A small sound classifier, trained from scratch.
Training: normuon at rate 0.0079, 3100 steps, batches of 64, held-out accuracy 98%.
Rows from block 3 of a small sound classifier, named by matrix and row number. Each number is 500 + 50 x the weight over its row's rms, rounded and kept within 0 to 999. All counts start at 0. Numbers have three digits each.
After each channel's rows are labels from the 100 clips, of 14976, where the channel reaches its highest value: "lies over" is the class under the peak; "strongest on" is what is common among them. Only what is clearly more common there than usual is listed. The data: synthesized solo parts of chorales (CocoChorales). In brackets: how many of the 100, against the usual share in percent.
# conv: width-5 conv (model.blocks.3.conv.weight, 144x144x5, each kernel summed), inputs 0-71

conv.49:472561530576497459493474478464523486488460524547540406574458491548513434427557607505511506572500620424472498517580503466444516493447495447536556514475488501496557461357414425522540451515566513540523428524425531432508
lies over: G#5 (44 vs 1.4); A4 (42 vs 3.6)
strongest on: violin (100 vs 13.9); note G#5 (45 vs 3.7); note A4 (44 vs 9); note F#5 (29 vs 7)

conv.22:432476406443534529546501504500530500468551531514443489559492460576561466528428518591506473540513583519489429446510541480489601515603491547401556443475509476462436433470568499551474557576656556490487445461511590453484
lies over: B4 (38 vs 3.7); C5 (25 vs 3.8)
strongest on: oboe (99 vs 8); note B4 (51 vs 9.4); note C5 (36 vs 10.3); note A4 (30 vs 9)

conv.94:485499583500554406490594532453555530499498407473506540441500483488525540453440528564457575462605469545507483515469512469523481462507579514532603478429509492469513503502430584483571552470436542488503458462494450462538
lies over: silence (46 vs 12.2)
strongest on: violin (38 vs 13.9)

conv.131:477495546546509545534486503459518528545424538452493498426415552552520548522573508481482519466473577526569538435543443536537407483483592542487609514505575441544462509401496513481497390548455492478560457496492490548435
lies over: silence (36 vs 12.2)
strongest on: viola (29 vs 8.5)

conv.14:485507454512527441493541444495540513458466390461493536554549570548499444490495544528446408483559557456445494582501502531475508475519385594597489508541462516514442414567397526591490475516545404495489428431499458477504
lies over: D#5 (55 vs 3.2)
strongest on: flute (100 vs 8.2); note D#5 (67 vs 9); note F5 (48 vs 8.3); note G5 (35 vs 6.3)

conv.141:450436473442501442460452477404460518532533516510452492524459546521470403543523451570504463535480455512513521493477569478457487520521469579544459557447515367462561400582439547406545465519475474582406560458459472521470
lies over: C#4 (42 vs 3.7); D4 (37 vs 4.5)
strongest on: clarinet (100 vs 8.8); note C#4 (45 vs 11.7); note D4 (45 vs 12.8); note F4 (34 vs 9.1)

conv.57:401464454494473497439517479452461497495348570489433500570491465427454489534391484463486464512473571516433498554499481572597539521448451475549484532524411493533540434448395495455434509571421430435483542452439489464505
lies over: A3 (28 vs 2.6)
strongest on: double bass (98 vs 1.8); note A3 (42 vs 8.6); note A#3 (37 vs 10.2)

conv.128:460467459510447551442597506434563493468485477501540485532538380548682541533470501420492466392566517526530378527537522465548409473465513452524486377499494582522474553421473543542517392457462558478442522526493434530467
lies over: A4 (25 vs 3.6)
strongest on: violin (47 vs 13.9); horn (37 vs 6.8); note A4 (34 vs 9); note D#5 (25 vs 9)

conv.68:528495528582502455441533402465505521501466432471445506433598482505473533539445499464565541402505498551541475469531510490474441509454499488522513605463446464559463522520530484378449372475426474512552549525542550576464
lies over: silence (74 vs 12.2); D#5 (26 vs 3.2)
strongest on: double bass (37 vs 1.8); note C#4 (35 vs 11.7)

conv.99:514461440418505464581509619454478570504499514447538490508478531537447565523478427451490496498485447498548476528427549483382498477520470449475514569432494628560457441436392496484527464497468446491546552498460537535518
lies over: A4 (29 vs 3.6); D3 (26 vs 0.9)
strongest on: oboe (61 vs 8); tuba (39 vs 8.7); note A4 (32 vs 9); note D3 (26 vs 2.3)

conv.129:509504522544471514381520524528570535572497535428515508542531558478489562515579481519458453491444456515534488487427550478460566562494482558647530499447471453419586478496516493518493542492476508482436572516431463493571
lies over: A3 (30 vs 2.6)
strongest on: double bass (98 vs 1.8); note A#3 (49 vs 10.2); note A3 (45 vs 8.6)

conv.107:456557455573464466513461472555644562453605456445531587425453520504459485474489498539573477485446450511537447455421446469486435454537498540482552489528475573452503521453438537514512453476453487534499484526596506516585
lies over: D#5 (29 vs 3.2)
strongest on: oboe (70 vs 8); note D#5 (34 vs 9); note C#5 (27 vs 10)

conv.135:517512510506474502589551552495554510516507518427463511488484492551478470477504533539486471495423476582466434619524598491475577628597537489391481494451499589455526373496433521600616444506533450636572514516505475478473
lies over: F#4 (37 vs 3.1)
strongest on: oboe (52 vs 8); tuba (48 vs 8.7); note F#4 (39 vs 8.4)

conv.126:428534504566456407416471468529452463452472425428504534498416512453421566411501396460578537494514431478568442400516495475486524414476442500402506551567496530545440474506422562510439503522464501516534465470551554472450
lies over: D#5 (53 vs 3.2)
strongest on: oboe (90 vs 8); note D#5 (55 vs 9); note C5 (33 vs 10.3); note C#5 (31 vs 10)

conv.78:565493521531480472399462507520449447593500502370447479544523542465438594466442527465397488596474490455571540489499542487551580528517429461521534503488518620625464487484469496512501478439388453465440472534490556527520
lies over: A#4 (36 vs 4.1)
strongest on: oboe (100 vs 8); note A#4 (44 vs 10.7); note B4 (42 vs 9.4); note C5 (32 vs 10.3)

conv.61:487500499566489461538437574551555546510498503474495497501464576522531518548603562533416587497530513467475572433490441477467480476501527525462555459488526600533498485544494472498518458525486510486455595451467518436477
lies over: C5 (35 vs 3.8); D#5 (29 vs 3.2)
strongest on: oboe (86 vs 8); note C5 (49 vs 10.3); note D#5 (31 vs 9); note B4 (25 vs 9.4)

conv.28:451523493481568472551568446441516568419455520524538601475466462368486472442402514641422402579518529520461417545470535428533502503478457527463439502522491473465471495524488551548532535498494506482562527427481476430506
lies over: A#4 (34 vs 4.1)
strongest on: tuba (52 vs 8.7); note A#4 (36 vs 10.7); flute (32 vs 8.2)

conv.82:420466529480563531527581491432485510422479483553537500506422497432518478525458492606533507519449525504471556536485482536448565506579533515485512484557412499434549513485530545444654451607436496519469504524456507442425
lies over: F#4 (43 vs 3.1); G4 (34 vs 2.7)
strongest on: oboe (100 vs 8); note G4 (48 vs 7.5); note F#4 (45 vs 8.4); note A4 (38 vs 9)

conv.103:437523545513571525471483525583495513517528514458589433524557472530443452523495501465459438499486534488456560469470606483550495567427559553578472429520483501423540465518461448544533586405477561505460452459464512503534
lies over: A3 (26 vs 2.6)
strongest on: double bass (94 vs 1.8); note A3 (40 vs 8.6); note G#3 (29 vs 8.1)

conv.140:507547443488432515577501559404501578454490562522560597582566574500483451607527497575464532561452438441506471543475612620526508509484561474526447548467533464508522510534543442440479535358525480505512547533511525537437
lies over: D3 (47 vs 0.9)
strongest on: tuba (100 vs 8.7); note D3 (57 vs 2.3); note A3 (43 vs 8.6); note G3 (36 vs 6.3)

conv.134:422469549505564494464480413489504476519520580507487508428438432497527522550451514585405518517532562445489417576407574498471457433584511506477353498484539503442587479517429398499560478518504477540461569515522520545448
lies over: F#4 (59 vs 3.1); G4 (41 vs 2.7)
strongest on: oboe (100 vs 8); note F#4 (62 vs 8.4); note G4 (52 vs 7.5); note A4 (35 vs 9)

conv.2:525567513516465564464603448558535441514514493520515527467486506548612531472558440546489417430460515502528555513531457514526548468469426490481577462469488432486576470421513498495474543497418503591429631469525443532582
lies over: silence (90 vs 12.2)
strongest on: double bass (69 vs 1.8); note A#3 (41 vs 10.2); note G#3 (32 vs 8.1)

conv.102:509437482491528513485436474511476480461582531495521430543484473481525466489466438561515510554488485568535479502470501481500458463573487514516447470558433574527432438523503502446554404430481532662478572548537502498474
lies over: B4 (37 vs 3.7); A#4 (35 vs 4.1)
strongest on: oboe (100 vs 8); note B4 (53 vs 9.4); note A#4 (45 vs 10.7); note C5 (39 vs 10.3)

conv.138:503553512442462469475544573561430483534465453494581498529447501468609490501525437504543474501513424475481521526488375517459468617459481558420433625618413556517496488606517588508491548530473572443548462346508480619447
lies over: silence (53 vs 12.2); D#5 (44 vs 3.2)
strongest on: trumpet (87 vs 8.4); note D#5 (57 vs 9); note F5 (33 vs 8.3); note C#5 (33 vs 10)

conv.62:454516464488452480495462488441610474495581472400461510482452490583525437581499571505443462496605564400526419426526430475468541471569528467467458483445434545460514379506461507507542452484542467454461470467481488492485
lies over: A4 (41 vs 3.6)
strongest on: oboe (99 vs 8); note A4 (53 vs 9); note D5 (27 vs 8.2); note B4 (27 vs 9.4)

conv.93:518431471439483457450430527511469458415518412590501471412557546497530426462510497499541484497469431459443474463573517589489504465471535445504463435386481488465534454499487462535512544435457526464453593448518390602559
lies over: B4 (59 vs 3.7)
strongest on: note B4 (65 vs 9.4); horn (59 vs 6.8); note A#4 (42 vs 10.7); saxophone (41 vs 1.6)

conv.21:563470494375499510418489503456529445514484498440475520493434430492461467451468431483444447559446504520508506463417414491507504487512434475476478510553560632573404523521460474523581554527529473540456479446509527455465
lies over: B4 (54 vs 3.7)
strongest on: oboe (100 vs 8); note B4 (64 vs 9.4); note A#4 (28 vs 10.7)

conv.31:527475517465541616585425562465489578520499441471518505501556536515488553586578498489452476492501532605516508508469536480493514569456472472471446474512509477506512583482516497558486491522504488517592409532482598530491
lies over: D3 (55 vs 0.9)
strongest on: tuba (100 vs 8.7); note D3 (58 vs 2.3); note A3 (44 vs 8.6); note G3 (35 vs 6.3)

conv.130:469515507524508552512519451477551482443532491534494415679574524614571456454477508531448450517508656467478495527513481545499486489548442493560485431590446555519474446528430492537552534404526552537478509617511558515418
lies over: A4 (34 vs 3.6); G#5 (29 vs 1.4)
strongest on: violin (100 vs 13.9); note A4 (36 vs 9); note G#5 (31 vs 3.7); note F#5 (27 vs 7)

conv.72:402496500449471463502571520490455473515535507588524475447529512475438502422453458538483534502553415565481494565484487454557511494591476457466468498476439397454512514622551476439529432572465531456467597524476495466430
lies over: F#4 (81 vs 3.1)
strongest on: clarinet (100 vs 8.8); note F#4 (88 vs 8.4); note G#4 (44 vs 9.1)

conv.37:546489581566535440436462488550526432560510466484458501430489468492513536476504428441490460509533494470590500530484506554472566530450481526458518547526543454493479503486420443525430429597487414448362461562519407449490
lies over: silence (99 vs 12.2)
strongest on: bassoon (99 vs 8.1); note G3 (38 vs 6.3); note A3 (37 vs 8.6); note F3 (30 vs 3.8)

conv.91:527434576554488553493482467480570523504572498510427518482447575582412660537519536408458533472462551445565435556525550586450471538474398472470476510477511479489486521461462508454519525574465433629484520495485526486517
lies over: silence (80 vs 12.2)
strongest on: oboe (55 vs 8); note D#5 (33 vs 9)

conv.125:512551501469519498471475473527472530523483468518473482526564511429435429495524504500414516554536474484510465462465514457466542487434547502533559612466515466543455496612589631586509481523525492459491578423611526452473
lies over: A#4 (50 vs 4.1); B4 (43 vs 3.7)
strongest on: oboe (67 vs 8); note A#4 (62 vs 10.7); note B4 (48 vs 9.4); note C5 (29 vs 10.3)

conv.95:514531433520428495472440526500470534562607504511470543513432505565496543535613516405508508445464505512472561551496434470459463497513422476485475439442485424445518536528467471449395535567553472550399617416523573527478
lies over: F#4 (35 vs 3.1); C#4 (30 vs 3.7)
strongest on: viola (100 vs 8.5); note F#4 (54 vs 8.4); note E4 (45 vs 8.6); note C#4 (44 vs 11.7)

conv.67:411412502460537471490466494443578585475488445503446492432501434514418418664534572555445517528489460478397403384482490515533545600413496502425496519486545563550546515470454474527467594466472467473469452492521507423479
lies over: C#4 (31 vs 3.7); E4 (25 vs 2.9)
strongest on: viola (96 vs 8.5); note C#4 (43 vs 11.7); note E4 (38 vs 8.6); note D#4 (35 vs 11.1)

conv.55:467482640545530480487520607412515563523441452497551547447573507518509460576478456460510543548532437566478449444476616512441562563479521540481544462480558418475514506506521528506473578445539538522564509574458532468541
lies over: D3 (54 vs 0.9); E3 (31 vs 0.7)
strongest on: tuba (100 vs 8.7); note D3 (56 vs 2.3); note E3 (40 vs 2.7); note A3 (39 vs 8.6)

conv.5:480542459502480522530494508556567510515581444444421496566500446525432371469466553581503422417511432512433492538547516518528503513445469568569451488455444477422538448533465487560479490472519488507462490474510493394453
lies over: B4 (33 vs 3.7); E5 (25 vs 2.7)
strongest on: violin (85 vs 13.9); note B4 (34 vs 9.4); note D#5 (28 vs 9); note E5 (27 vs 7.7)

conv.63:465455461512531562502473539487515526509543441489514511533463511425556435479468569520562584493485450524412378461510380442437515462568565459449433544474500431504478450608478566462497517518506499500553492556531513431439
lies over: A3 (40 vs 2.6)
strongest on: tuba (97 vs 8.7); note A3 (57 vs 8.6); note G3 (26 vs 6.3)

conv.117:477394467439496487549524470556528436533489412440525612517472579435535462550480604466551528468576483540431503527378486487533494515421522559474508469557475545568452598407501467574521510487491598496499507549502519508538
lies over: C5 (36 vs 3.8); B4 (31 vs 3.7)
strongest on: horn (97 vs 6.8); note C5 (53 vs 10.3); note B4 (49 vs 9.4); note A#4 (48 vs 10.7)

conv.73:456525473465472435461502443460474468453478605557499533540532467548409576557527570474530481446562579520429500607494457531465561425469465455570538489438469543461487505488493463585481499475465437479555418493536498518496
lies over: A4 (29 vs 3.6)
strongest on: violin (55 vs 13.9); double bass (41 vs 1.8)

conv.143:485564422481475446472509430455525502481459464417383376515466516487496481475575516538477541505557542472404475501578475477533452459443484528560517505518459507454576453530473529520535453412504509561463498473561436410472
lies over: B4 (51 vs 3.7); D#5 (43 vs 3.2)
strongest on: violin (99 vs 13.9); note B4 (54 vs 9.4); note D#5 (44 vs 9); note C#5 (25 vs 10)

conv.13:454507464433508454552454515590445443499399560477537570518588534491572441537530550502480586524425515508514509388435543535532596521558599487492565527537497509492507442484545510522489538483522428389540491519521480519429
lies over: D3 (52 vs 0.9)
strongest on: tuba (100 vs 8.7); note D3 (56 vs 2.3); note G3 (29 vs 6.3); note A3 (28 vs 8.6)

conv.18:523501469532513463446534404473437467526513532519535479486519492422531473491494536581492514488423461453518507507400517554450444446488539486590417556453435500492435531531459471522517510405487519499499620482516472557570
lies over: C5 (30 vs 3.8)
strongest on: horn (81 vs 6.8); note C5 (40 vs 10.3); note G#4 (32 vs 9.1); note A4 (29 vs 9)