From a checkpoint of a small sound classifier.
Training: normuon at rate 0.0079, 3100 steps, batches of 64, held-out accuracy 98%.
Rows from block 6, named by matrix and row number. Each number is 128 + 32 x the weight over its row's rms, rounded and kept within 0 to 255. All counts start at 0. Numbers have three digits each. After the name is the row's rms in percent of the matrix's.
# weight_hh_l0_reverse: GRU recurrent weights, backward direction (gates r, z, n stacked) (model.rnn.1.rnn.weight_hh_l0_reverse, 576x192), inputs 128-191
weight_hh_l0_reverse.211 088:133148135113158112109137148160131153121133181135102158123090098143092186126181187110153142168159153142103111127196111120141193091116146133153113152074127070153172110118172121142157130102106079
weight_hh_l0_reverse.212 099:105155162143192161077142097158134100129121083137139115099146075117167108154157128030213142125076141038150086144120091149132104112122130135167105101148063155136146151097179101086139109079187143
weight_hh_l0_reverse.213 106:180151067141115114207147213131159118161093049135124099140132178136152136160160114127136146059104094168188140139113116082152157134135159095131098175136144131148160145052108101127123203105141129
weight_hh_l0_reverse.214 102:154135116125161093151125075149158207101174166158112156105123146133127151118174089111086115184094056167114141107172128106134113132061124083140067103145174139178071050106136088171129100161125137
weight_hh_l0_reverse.215 104:126122132131131159135141166111107109079194120197111156096103163090155148175110153107142186139067105128111162125080094122132115128097107148150099174151160122140151136124091173129089142168146110
weight_hh_l0_reverse.216 101:169145131131139118102204182209131106168103104102056075130152172142126105122115102140120075142175107115132160131080066115118175093081100141143116067108133156149129189115131155110191103123097098
weight_hh_l0_reverse.217 097:090073109082109162152177140115069116114140106166115110150128079164166179134140116160110069119139140178155080194141200146104081124129107069098111171108150130147191097132120097128134178057113137
weight_hh_l0_reverse.218 106:112171115112157095147153104102126180126098097163042071169077113114108111103075144115071142168144148096141137141117139084145116072145128092128147103148125072113068132145177148095131136138117109
weight_hh_l0_reverse.219 098:145105105177104081172118055154117167150120094173143153121096135111080129099179125138064126126174089112083145117118137114102141207166084113148129125151122141126077130164137094164133131151136135
weight_hh_l0_reverse.220 097:144110128133164128143141183094092181170136127115064148152142100138156113096092079046156185111185140103131109155148158111063116167167145077135200154069108159135182167122124120166055088122108132
weight_hh_l0_reverse.221 108:175125120037117113137123129143112127130127055191113151082080111183097109155145170149154159139061125115130112217144141098074176123132057131091102099095143123153087150096102143094099133155094131
weight_hh_l0_reverse.222 103:087147160171105123130185137118135149094116176095161141091094161189151085069097062080110095158123120109129134198075160122104184115101163131154105108111129106161153162117152129157123184127147114
weight_hh_l0_reverse.223 096:086162136105154196131117097116132153096120153135139150085117075133116132158116109133079136110097191127169141127120122071081165087148078123117115164087138121157153091188101177110136146151102153
weight_hh_l0_reverse.224 091:116178140143146102109161079161105128066076149111143162094127172127117136139121144165082122123127065150113110170114187086101134148089189156091137105087151139113106158179154090099050174142102123
weight_hh_l0_reverse.225 092:108109102142092130157137228041097095082143081123146118191141134136131164153175175034095183162104155121093137118173123083122101180074129141114096092147140138134134173129124140115130126113062162
weight_hh_l0_reverse.226 109:117126106116186113106134121171192086119112123147106129117148155099096187114117151175124146138135144149144148020119142136116099125123140107113146153112122141152125087140171059191157115150061147
weight_hh_l0_reverse.227 092:126110101156150129121134065066158180119100134142161097159082139132171105123154083132090076137122142121099020122087154083091131080117081065124108137093133118120152178081052118102103137104140097
weight_hh_l0_reverse.228 097:199093046126093202149093151096149194153116093120153125140111164165059094151149081098110154121165111074177109127157157180040150107133129130093137112135153115084154149105175152105112099165202147
weight_hh_l0_reverse.229 090:095181119143108190112140123093116193153137063145119137116120140057079144169153103137158175097128146092197091114161104110161164104139093140076125116080147100091116122134115084137103144065142150
weight_hh_l0_reverse.230 100:114138167116139141134050163161187116161128091068095155139124124191154156154123099226121147132170116079153142124164117135129078076117165203110140134129131116093204141153191078133130155089167099
weight_hh_l0_reverse.231 101:124106153149065160164109124132133114151163131074135103141163070133158154151177113153137169143133110162143114075133128123137123155147097110182115129070124165157107125107193135140121192142091169
weight_hh_l0_reverse.232 100:102139141119113162122161063106158163130195134112126142129065139077076069111135190119077163138099103204143091121143114116171164149140061105088096106155095075093162115127125130141132179089145124
weight_hh_l0_reverse.233 095:184150126140085141121097125120125197140093177070141120113113126137101129094129138159135119160116177116152152176178183128111119183115080122093154101131119128103093171158073121090146113085162145
weight_hh_l0_reverse.234 100:131070096129095104131134120160111183161182126140150081097105153081110104095086118094144116144151078159178136114112168126110113103195147124103119089146104194070110092146096108158198069048118131
weight_hh_l0_reverse.235 094:085131122074098148211141089162079104109105113067107128149119095131125126174109044151103127106157059108122197107154141138133115120138131159094116114130144149155108109136171127093125148156079075
weight_hh_l0_reverse.236 101:132129200122128148107141163068143124103132138125146151145128111110143132121134070110112181131149174136129062097158148085109068182105074122149128070186114061153057082106121158158144121171160169
weight_hh_l0_reverse.237 100:076191180126121158094145123211115126072139134149152081173084121167161149221100130183151105099116150121115095098122127128094107098212067145109156148166125175149140152112077132107166129147128173
weight_hh_l0_reverse.238 096:160086169197211116043105114107160092169119164083151101124178134096114141149180120121183118104163122127161093139162133130102155127163132157129132053179091081093112171112111126085135149085087147
weight_hh_l0_reverse.239 094:182117168084163123117157168111173141150059170148133122158108133125104126120153135093128196115153109106168166056106096111164132122190116049147140159151112138109141096191132133109078103166141117
weight_hh_l0_reverse.240 100:057101084107148107137125106166135195163181099125212112058155167095098166113137104099116127252143176091086179068195113138100115158085152124092153091151140126142098111144100058093098103110112075
weight_hh_l0_reverse.241 107:161110176157152114163132079169087101110144128152151181168142133100152146134123117161187093165118092152070125137117117123127119110139118065130149174148143146083126140095093146198166092161101114
weight_hh_l0_reverse.242 100:101147169136164190162109107109109099105174127162100082120125130140101128171154106148130079144122135095103127107149092150164191124127152095115138058083156098160124103191130163207205139140098091
weight_hh_l0_reverse.243 103:116151128100081144145144108138092094114064115158133081116164157100100120150119113161136114078123128155084086166166079100099132108125114135108080131178083148187128162109110197110138150143174119
weight_hh_l0_reverse.244 091:164135130174135082122078096135150112186159156139118128153137112128091089112101153050129179096165151114101109105119144134091045075072090120074158106125140128138083125177167098113099101137116166
weight_hh_l0_reverse.245 102:123070081131138093147142156067100093106165121129107164096193112150175195142120095150115182166135152173132137166125128122133086140124113146086089120119139169137107167152118130123184160159101091
weight_hh_l0_reverse.246 100:161148148145161145117129129064124106131127168107094202129154171145144160112121098149167125163097158130119184094133102106148168109089089119122148097069127143109166107103182143099101090164111154
weight_hh_l0_reverse.247 095:073146100112168125159117162176126103127154149176095170149140114154141071175140131062153171108092059172063119146140129130134133148152101077179093154081142076153112146184120128135171125160157155
weight_hh_l0_reverse.248 099:135083137125123081087120123083110167167118092141174113179146126080147132160129111148091090189140124162131151133159122143130148128084005118122124115128109133102167089121114136130138103106205100
weight_hh_l0_reverse.249 106:167116136125130107125103105120160187175076090126101119134131153085124128123134116046115090051139092000168131153117101136045161119164132110118109128121122126121091133119192163107143134110145210
weight_hh_l0_reverse.250 100:097090087064088144114168119156140111196121144073126141187100122131124090092135109185108141094167118124103180146123118131184131136107148114148093107099173101116135144066100112144124075139101109
weight_hh_l0_reverse.251 095:148132155144117088136115093144148177131063178170163172139147153137137131098082140159133091125154133139140120169097126137053149148167163168067117137088123141136134120150109118144117120148156180
weight_hh_l0_reverse.252 094:146096074142153094123129093119148075128125112136075085114138131091173151155119219190097088113119137125139138078158130080142093103079087109123136135133120133077127121122139141197108118150111170
weight_hh_l0_reverse.253 109:084110144160159135086126175110136174112115088039100104183093134151107094079110148124139124152122119123200191179124141110206143121119129097079145095116092060138145131121065109127051135120128181
weight_hh_l0_reverse.254 098:074165145089103092146140195150172153134186118157118140114125136120136123203122172132133062043123078133082118067125060153126095103150113180118070096200113099104113133173089114103083130087196212
weight_hh_l0_reverse.255 092:129138107106183127139133132117144184136105159136167154145106187049124155126135160122095186156125169105062079127108115163128127134091162145105073163173059146087193176145095141116066096186155145
weight_hh_l0_reverse.256 097:125161110099061084110125133122107125142150142143148126053081150164092127156113147115131167164111037131181122167089158110160176113183094148083110166137158141109058135152066122174163189157123135
weight_hh_l0_reverse.257 091:153183163097086098164117148073132148130066125111117148182083139103117148141115097140100086121135117138065147132137118153119097142113139152151123103096106082117153173158110136091106125118086205
weight_hh_l0_reverse.258 099:107122136121102106097121122118141130101127149070141113066117081090100120178097168087117139176085124110147192119141147089133122091077113130167100078110108158133092091113130145121159145126149110
weight_hh_l0_reverse.259 100:168180066189143130130116158151130050085127102126126146180144119147054114087097162153155102139091098140116112136132103026092112129150120123101078082093127132132126111122122154148130122090075053
weight_hh_l0_reverse.260 099:176182152136093133070166183133191104215124117094187066066148151157186130143130078130132079100155151143194153150136160085097163134152145122133120189128143171130134146174114127131146128111051152
weight_hh_l0_reverse.261 088:139207101179088138117118149117162170175121102076114159136098153148189178178181116172142130132110103140140080076078154177107203115124085074118137132192139109060142180180110126148146080107143143
weight_hh_l0_reverse.262 097:174155154145125120136102102107157118143116097159148098140124150080168086073101131164115068092133177180128162181143045153157100165144124158102167074093141118147129062166131138172088193132147129
weight_hh_l0_reverse.263 094:165091142130150100116107105172062122143067126130182140133115144149144087188130147148160117053152144090077132192091146114083108088098126167065149170160047150115070119142212150120105111180087178
weight_hh_l0_reverse.264 098:177107142140130130072151151150142189150165146098114163124073068128107116134124130123118083131079132123107106175136140167173126108168031122134109166158123085118111139113124118122095102128094143
weight_hh_l0_reverse.265 103:099107149094096114157137138128113071141179046151098095084173114107126197125109179071132118092146131142088099089150157101134143191106106132183138113136077164090144090131091199137116077153099117
weight_hh_l0_reverse.266 102:121208148162123104142143203130162085077110143137136143124132129128134082158127138105120123105164166158096119168094151084152159120137147074084090152078101134126120163181121116154137121131159163
weight_hh_l0_reverse.267 109:079140093164212135139177162067117174081121135100126148104094105138168050115165126125173142120152135060103087127187130123122097112118105181132110129152149138092131077086133099087081140118143071
weight_hh_l0_reverse.268 104:163136184098196082097136138075107119153155154143124130142157121084140107141154070168079113088090090193156109078140146149143186216144105128145089081091148115110064175155128061098150196118094154
weight_hh_l0_reverse.269 101:160098161126140089104118219123139105107152180133091170129087202166148102122146135119131076120159098112111098138113158086151119117156086167117160138120054119138104134128159160030089097088081138
weight_hh_l0_reverse.270 094:192086085164121146165135162133160160112072137150140075189108156081114102128126144085126059172107122168135085134131148142136115186093169132121144116109076175133132169135121170136114153136151151
weight_hh_l0_reverse.271 103:097109119105127201086147153173116121134117157108116152086164104125090145143034138134176094207136140151065116142174158070140074126075129139117132181121122096108123174179162137082199112133144138
weight_hh_l0_reverse.272 099:146157162101132102122093137069130115113175186151180166137157119176094100140155139148133144091147078133168112135102125152125145110149060150106142183126135122080137153118122095086183182093101156
weight_hh_l0_reverse.273 102:176125082156064173095128093155055143167109161167146082156132089121099172108051121109178156161097127110125161146118113096151157116141136139130100135129127061065130076063082128112169082129122111
weight_hh_l0_reverse.274 096:145148076119127115123042085147147069125124108133175163145168166136116136094139140071111140177107093093154155121110152131163135117185110102161117136149134152121131153186131081149118120101178136
weight_hh_l0_reverse.275 099:187206077108107180122121157157074128108096080089192127146101097146124153195128125143160138134169148098120137133086158084135169117185080171101140112134149182095114144082091084129053132108134145
weight_hh_l0_reverse.276 093:096106163170136082134121175212117115060105164157116151115137164152097126113102144062101155107150167128116101119150096130127141145102095145136170105080104144115117138148137081118085173138086200
weight_hh_l0_reverse.277 099:115089130110145118131146123117081157134097112116137081135146102110131113129126139106123100136115133079100073156101136138182152153045227112141136149118116076074130179065063141191101103160108091
weight_hh_l0_reverse.278 103:126117050175100108141120162096128145172099179104090167095149121144102135056129127140102095150134111156109085117147133122135112161157162108069120112147125139181128142149175062146189112130101151
weight_hh_l0_reverse.279 101:126154185199198096138156130166139117093156118112115136121156139165142121096095136128085141165092087144049072092126131150152100107146105095094094082096143147149064144062117105139182109136132110
weight_hh_l0_reverse.280 097:109159141126139131203090112076133147119147121078157132115093192122087120124214155112132122075084148092079157125148117206117060105137094145167115120109140173152149100138173123160128154085129106
weight_hh_l0_reverse.281 105:135146124198123137145145084215133160097113132102121101154107181106134100078136186146112128065100111099131133120099111077146165166102176120107102130098148109103114160120138104091158070118140117
weight_hh_l0_reverse.282 102:155106157127108161094132059134134155112150142124166129117104082141107130161087176179123147154154102130165141114137102081078074108137151099149075162137104111129150097142164119094124125078109142
weight_hh_l0_reverse.283 093:125130132198080114084123087108106107141094103124124168172128086142199112098134142106137133097163153133090107114059080118119097145128146104128161129145075122092112083137214125166112152133115130
weight_hh_l0_reverse.284 099:089176176100121108128133114101103121136112168080114123159147152127080106126168093089104172138172187095150181077135114178162080146136115105042088075128147131165147177158088127189171094147137162
weight_hh_l0_reverse.285 099:105078103119136164156134163099173108133171117123114166158160093140057107115131178156142194060091117034098107127086141156147150177125105110083122147148179133129158132167136140136185105116148127
weight_hh_l0_reverse.286 103:207145106120134121097177073122150098086204163139207060121160109141138074081125165077139125171170098183085132137166103131089128070109160108094145111106137137138126155133115127102129112124061187
weight_hh_l0_reverse.287 091:156090120157141088093074121182098172164115106143145164107115125117217159076119086136108161121117185163117134127125138162144169162120121195156182105164103126098112114130058097113132176116123097
weight_hh_l0_reverse.288 101:104185100176169143125173156122077123155164166107094178162103160180089090144124097190155161097121082114112119159246113152080111145113149154170115135093122123124182116123165142124145138079116125
weight_hh_l0_reverse.289 102:167111131097180091160143127156071142147161170155151097151154104090087153093174130127168166167109119120117134139145123116153169067104160101110170121138125183156087074148096130158119134194073116
weight_hh_l0_reverse.290 097:148137117105076144122130144147140130075161165097131092132138171102151134147146128089106113144092176110081109119138125159202141141163083108124153157091128136157081159107169133099127097155144084
weight_hh_l0_reverse.291 104:145101170120150165095049131102144161138148147098065114122094085127164151157141170043096088164127093179082125060052164123121116129109112126121084108155159220143142153104132141074131151128128117
weight_hh_l0_reverse.292 094:127133148098167145062144152114137062148127196181111155135144072144099155130138126104111052201147175183127100192140096137163086117130182101065172078165128172150108049140142136132164103162070157
weight_hh_l0_reverse.293 100:150120097171110158129139170149134109145184140105099056164084166076173119156050109110103164103047108069066137170153095131102113149154131185128094142174139144189083157162149103128148149159126121
weight_hh_l0_reverse.294 098:081093175163077156124086160106117132140159111059138159062136135114119115092091161138146056176159154072156123109123128120131191126073117092146186152103139155130146129116101117104110153146108129
weight_hh_l0_reverse.295 097:140151097151144155150118119105088141206165183151129182105119090116184110111127141134040082114152113163159177061174159145138134108149177065117153109111130164172073044126109074117138149082099120
weight_hh_l0_reverse.296 106:139149180054139094110117130079112177180135118148109145178206141127130138119117182143179119090090122088162139151106098132140076147180148112104122148170095200119099124120100088149165104121108073
weight_hh_l0_reverse.297 097:086155116095123084115139132085146103108147052109133148158133119182103150129181113124089102137106175158076066130188160160075152165167075167174158100182136130082084132191173132107157147150120119
weight_hh_l0_reverse.298 108:083120164140124140166107163162103133143169166160171109145159130104121119141119173132124173172122125116099154098104047122124157174128119121080129129135172100171118104143211152075102098144135144
weight_hh_l0_reverse.299 108:109125098142106139140137127149173170134062122124152129162108143119073153171061143158070130166145114160154106109126161089118139148124096083132043115126141144111114046090083124149154172106165121
weight_hh_l0_reverse.300 094:115162110098195146095109149115124171091150146157060123099098083143055133112190029137140090102142126106162121096127107169139083127107092078107146114105173158119181194112147144120183082162091095
weight_hh_l0_reverse.301 096:126162107193131158183120121119124146107111184210124085139066171121097155129117098169129138159142109137093120059177126137114129103106125158115172150142139129159135091122133116160174143117126149
weight_hh_l0_reverse.302 101:113104151086114079095099102185109188099093113103122060136099147155145147165111124115153139120137180143095105094149085130122097187133108136147082157140150096144106151186107099151146162120182119
weight_hh_l0_reverse.303 102:136207129124090159101128124169153153105120116135162125162130169081085098109147153129132127097148156115184081152137159086089159135082132086102147185061142149136165161108111138142112092216150180
weight_hh_l0_reverse.304 101:115101160101137073200052152136090173102163102136128099130148165121127118203130142116114146096098153119154103134158113142172068135102083123129060186100087084091075131097106119198108141182124130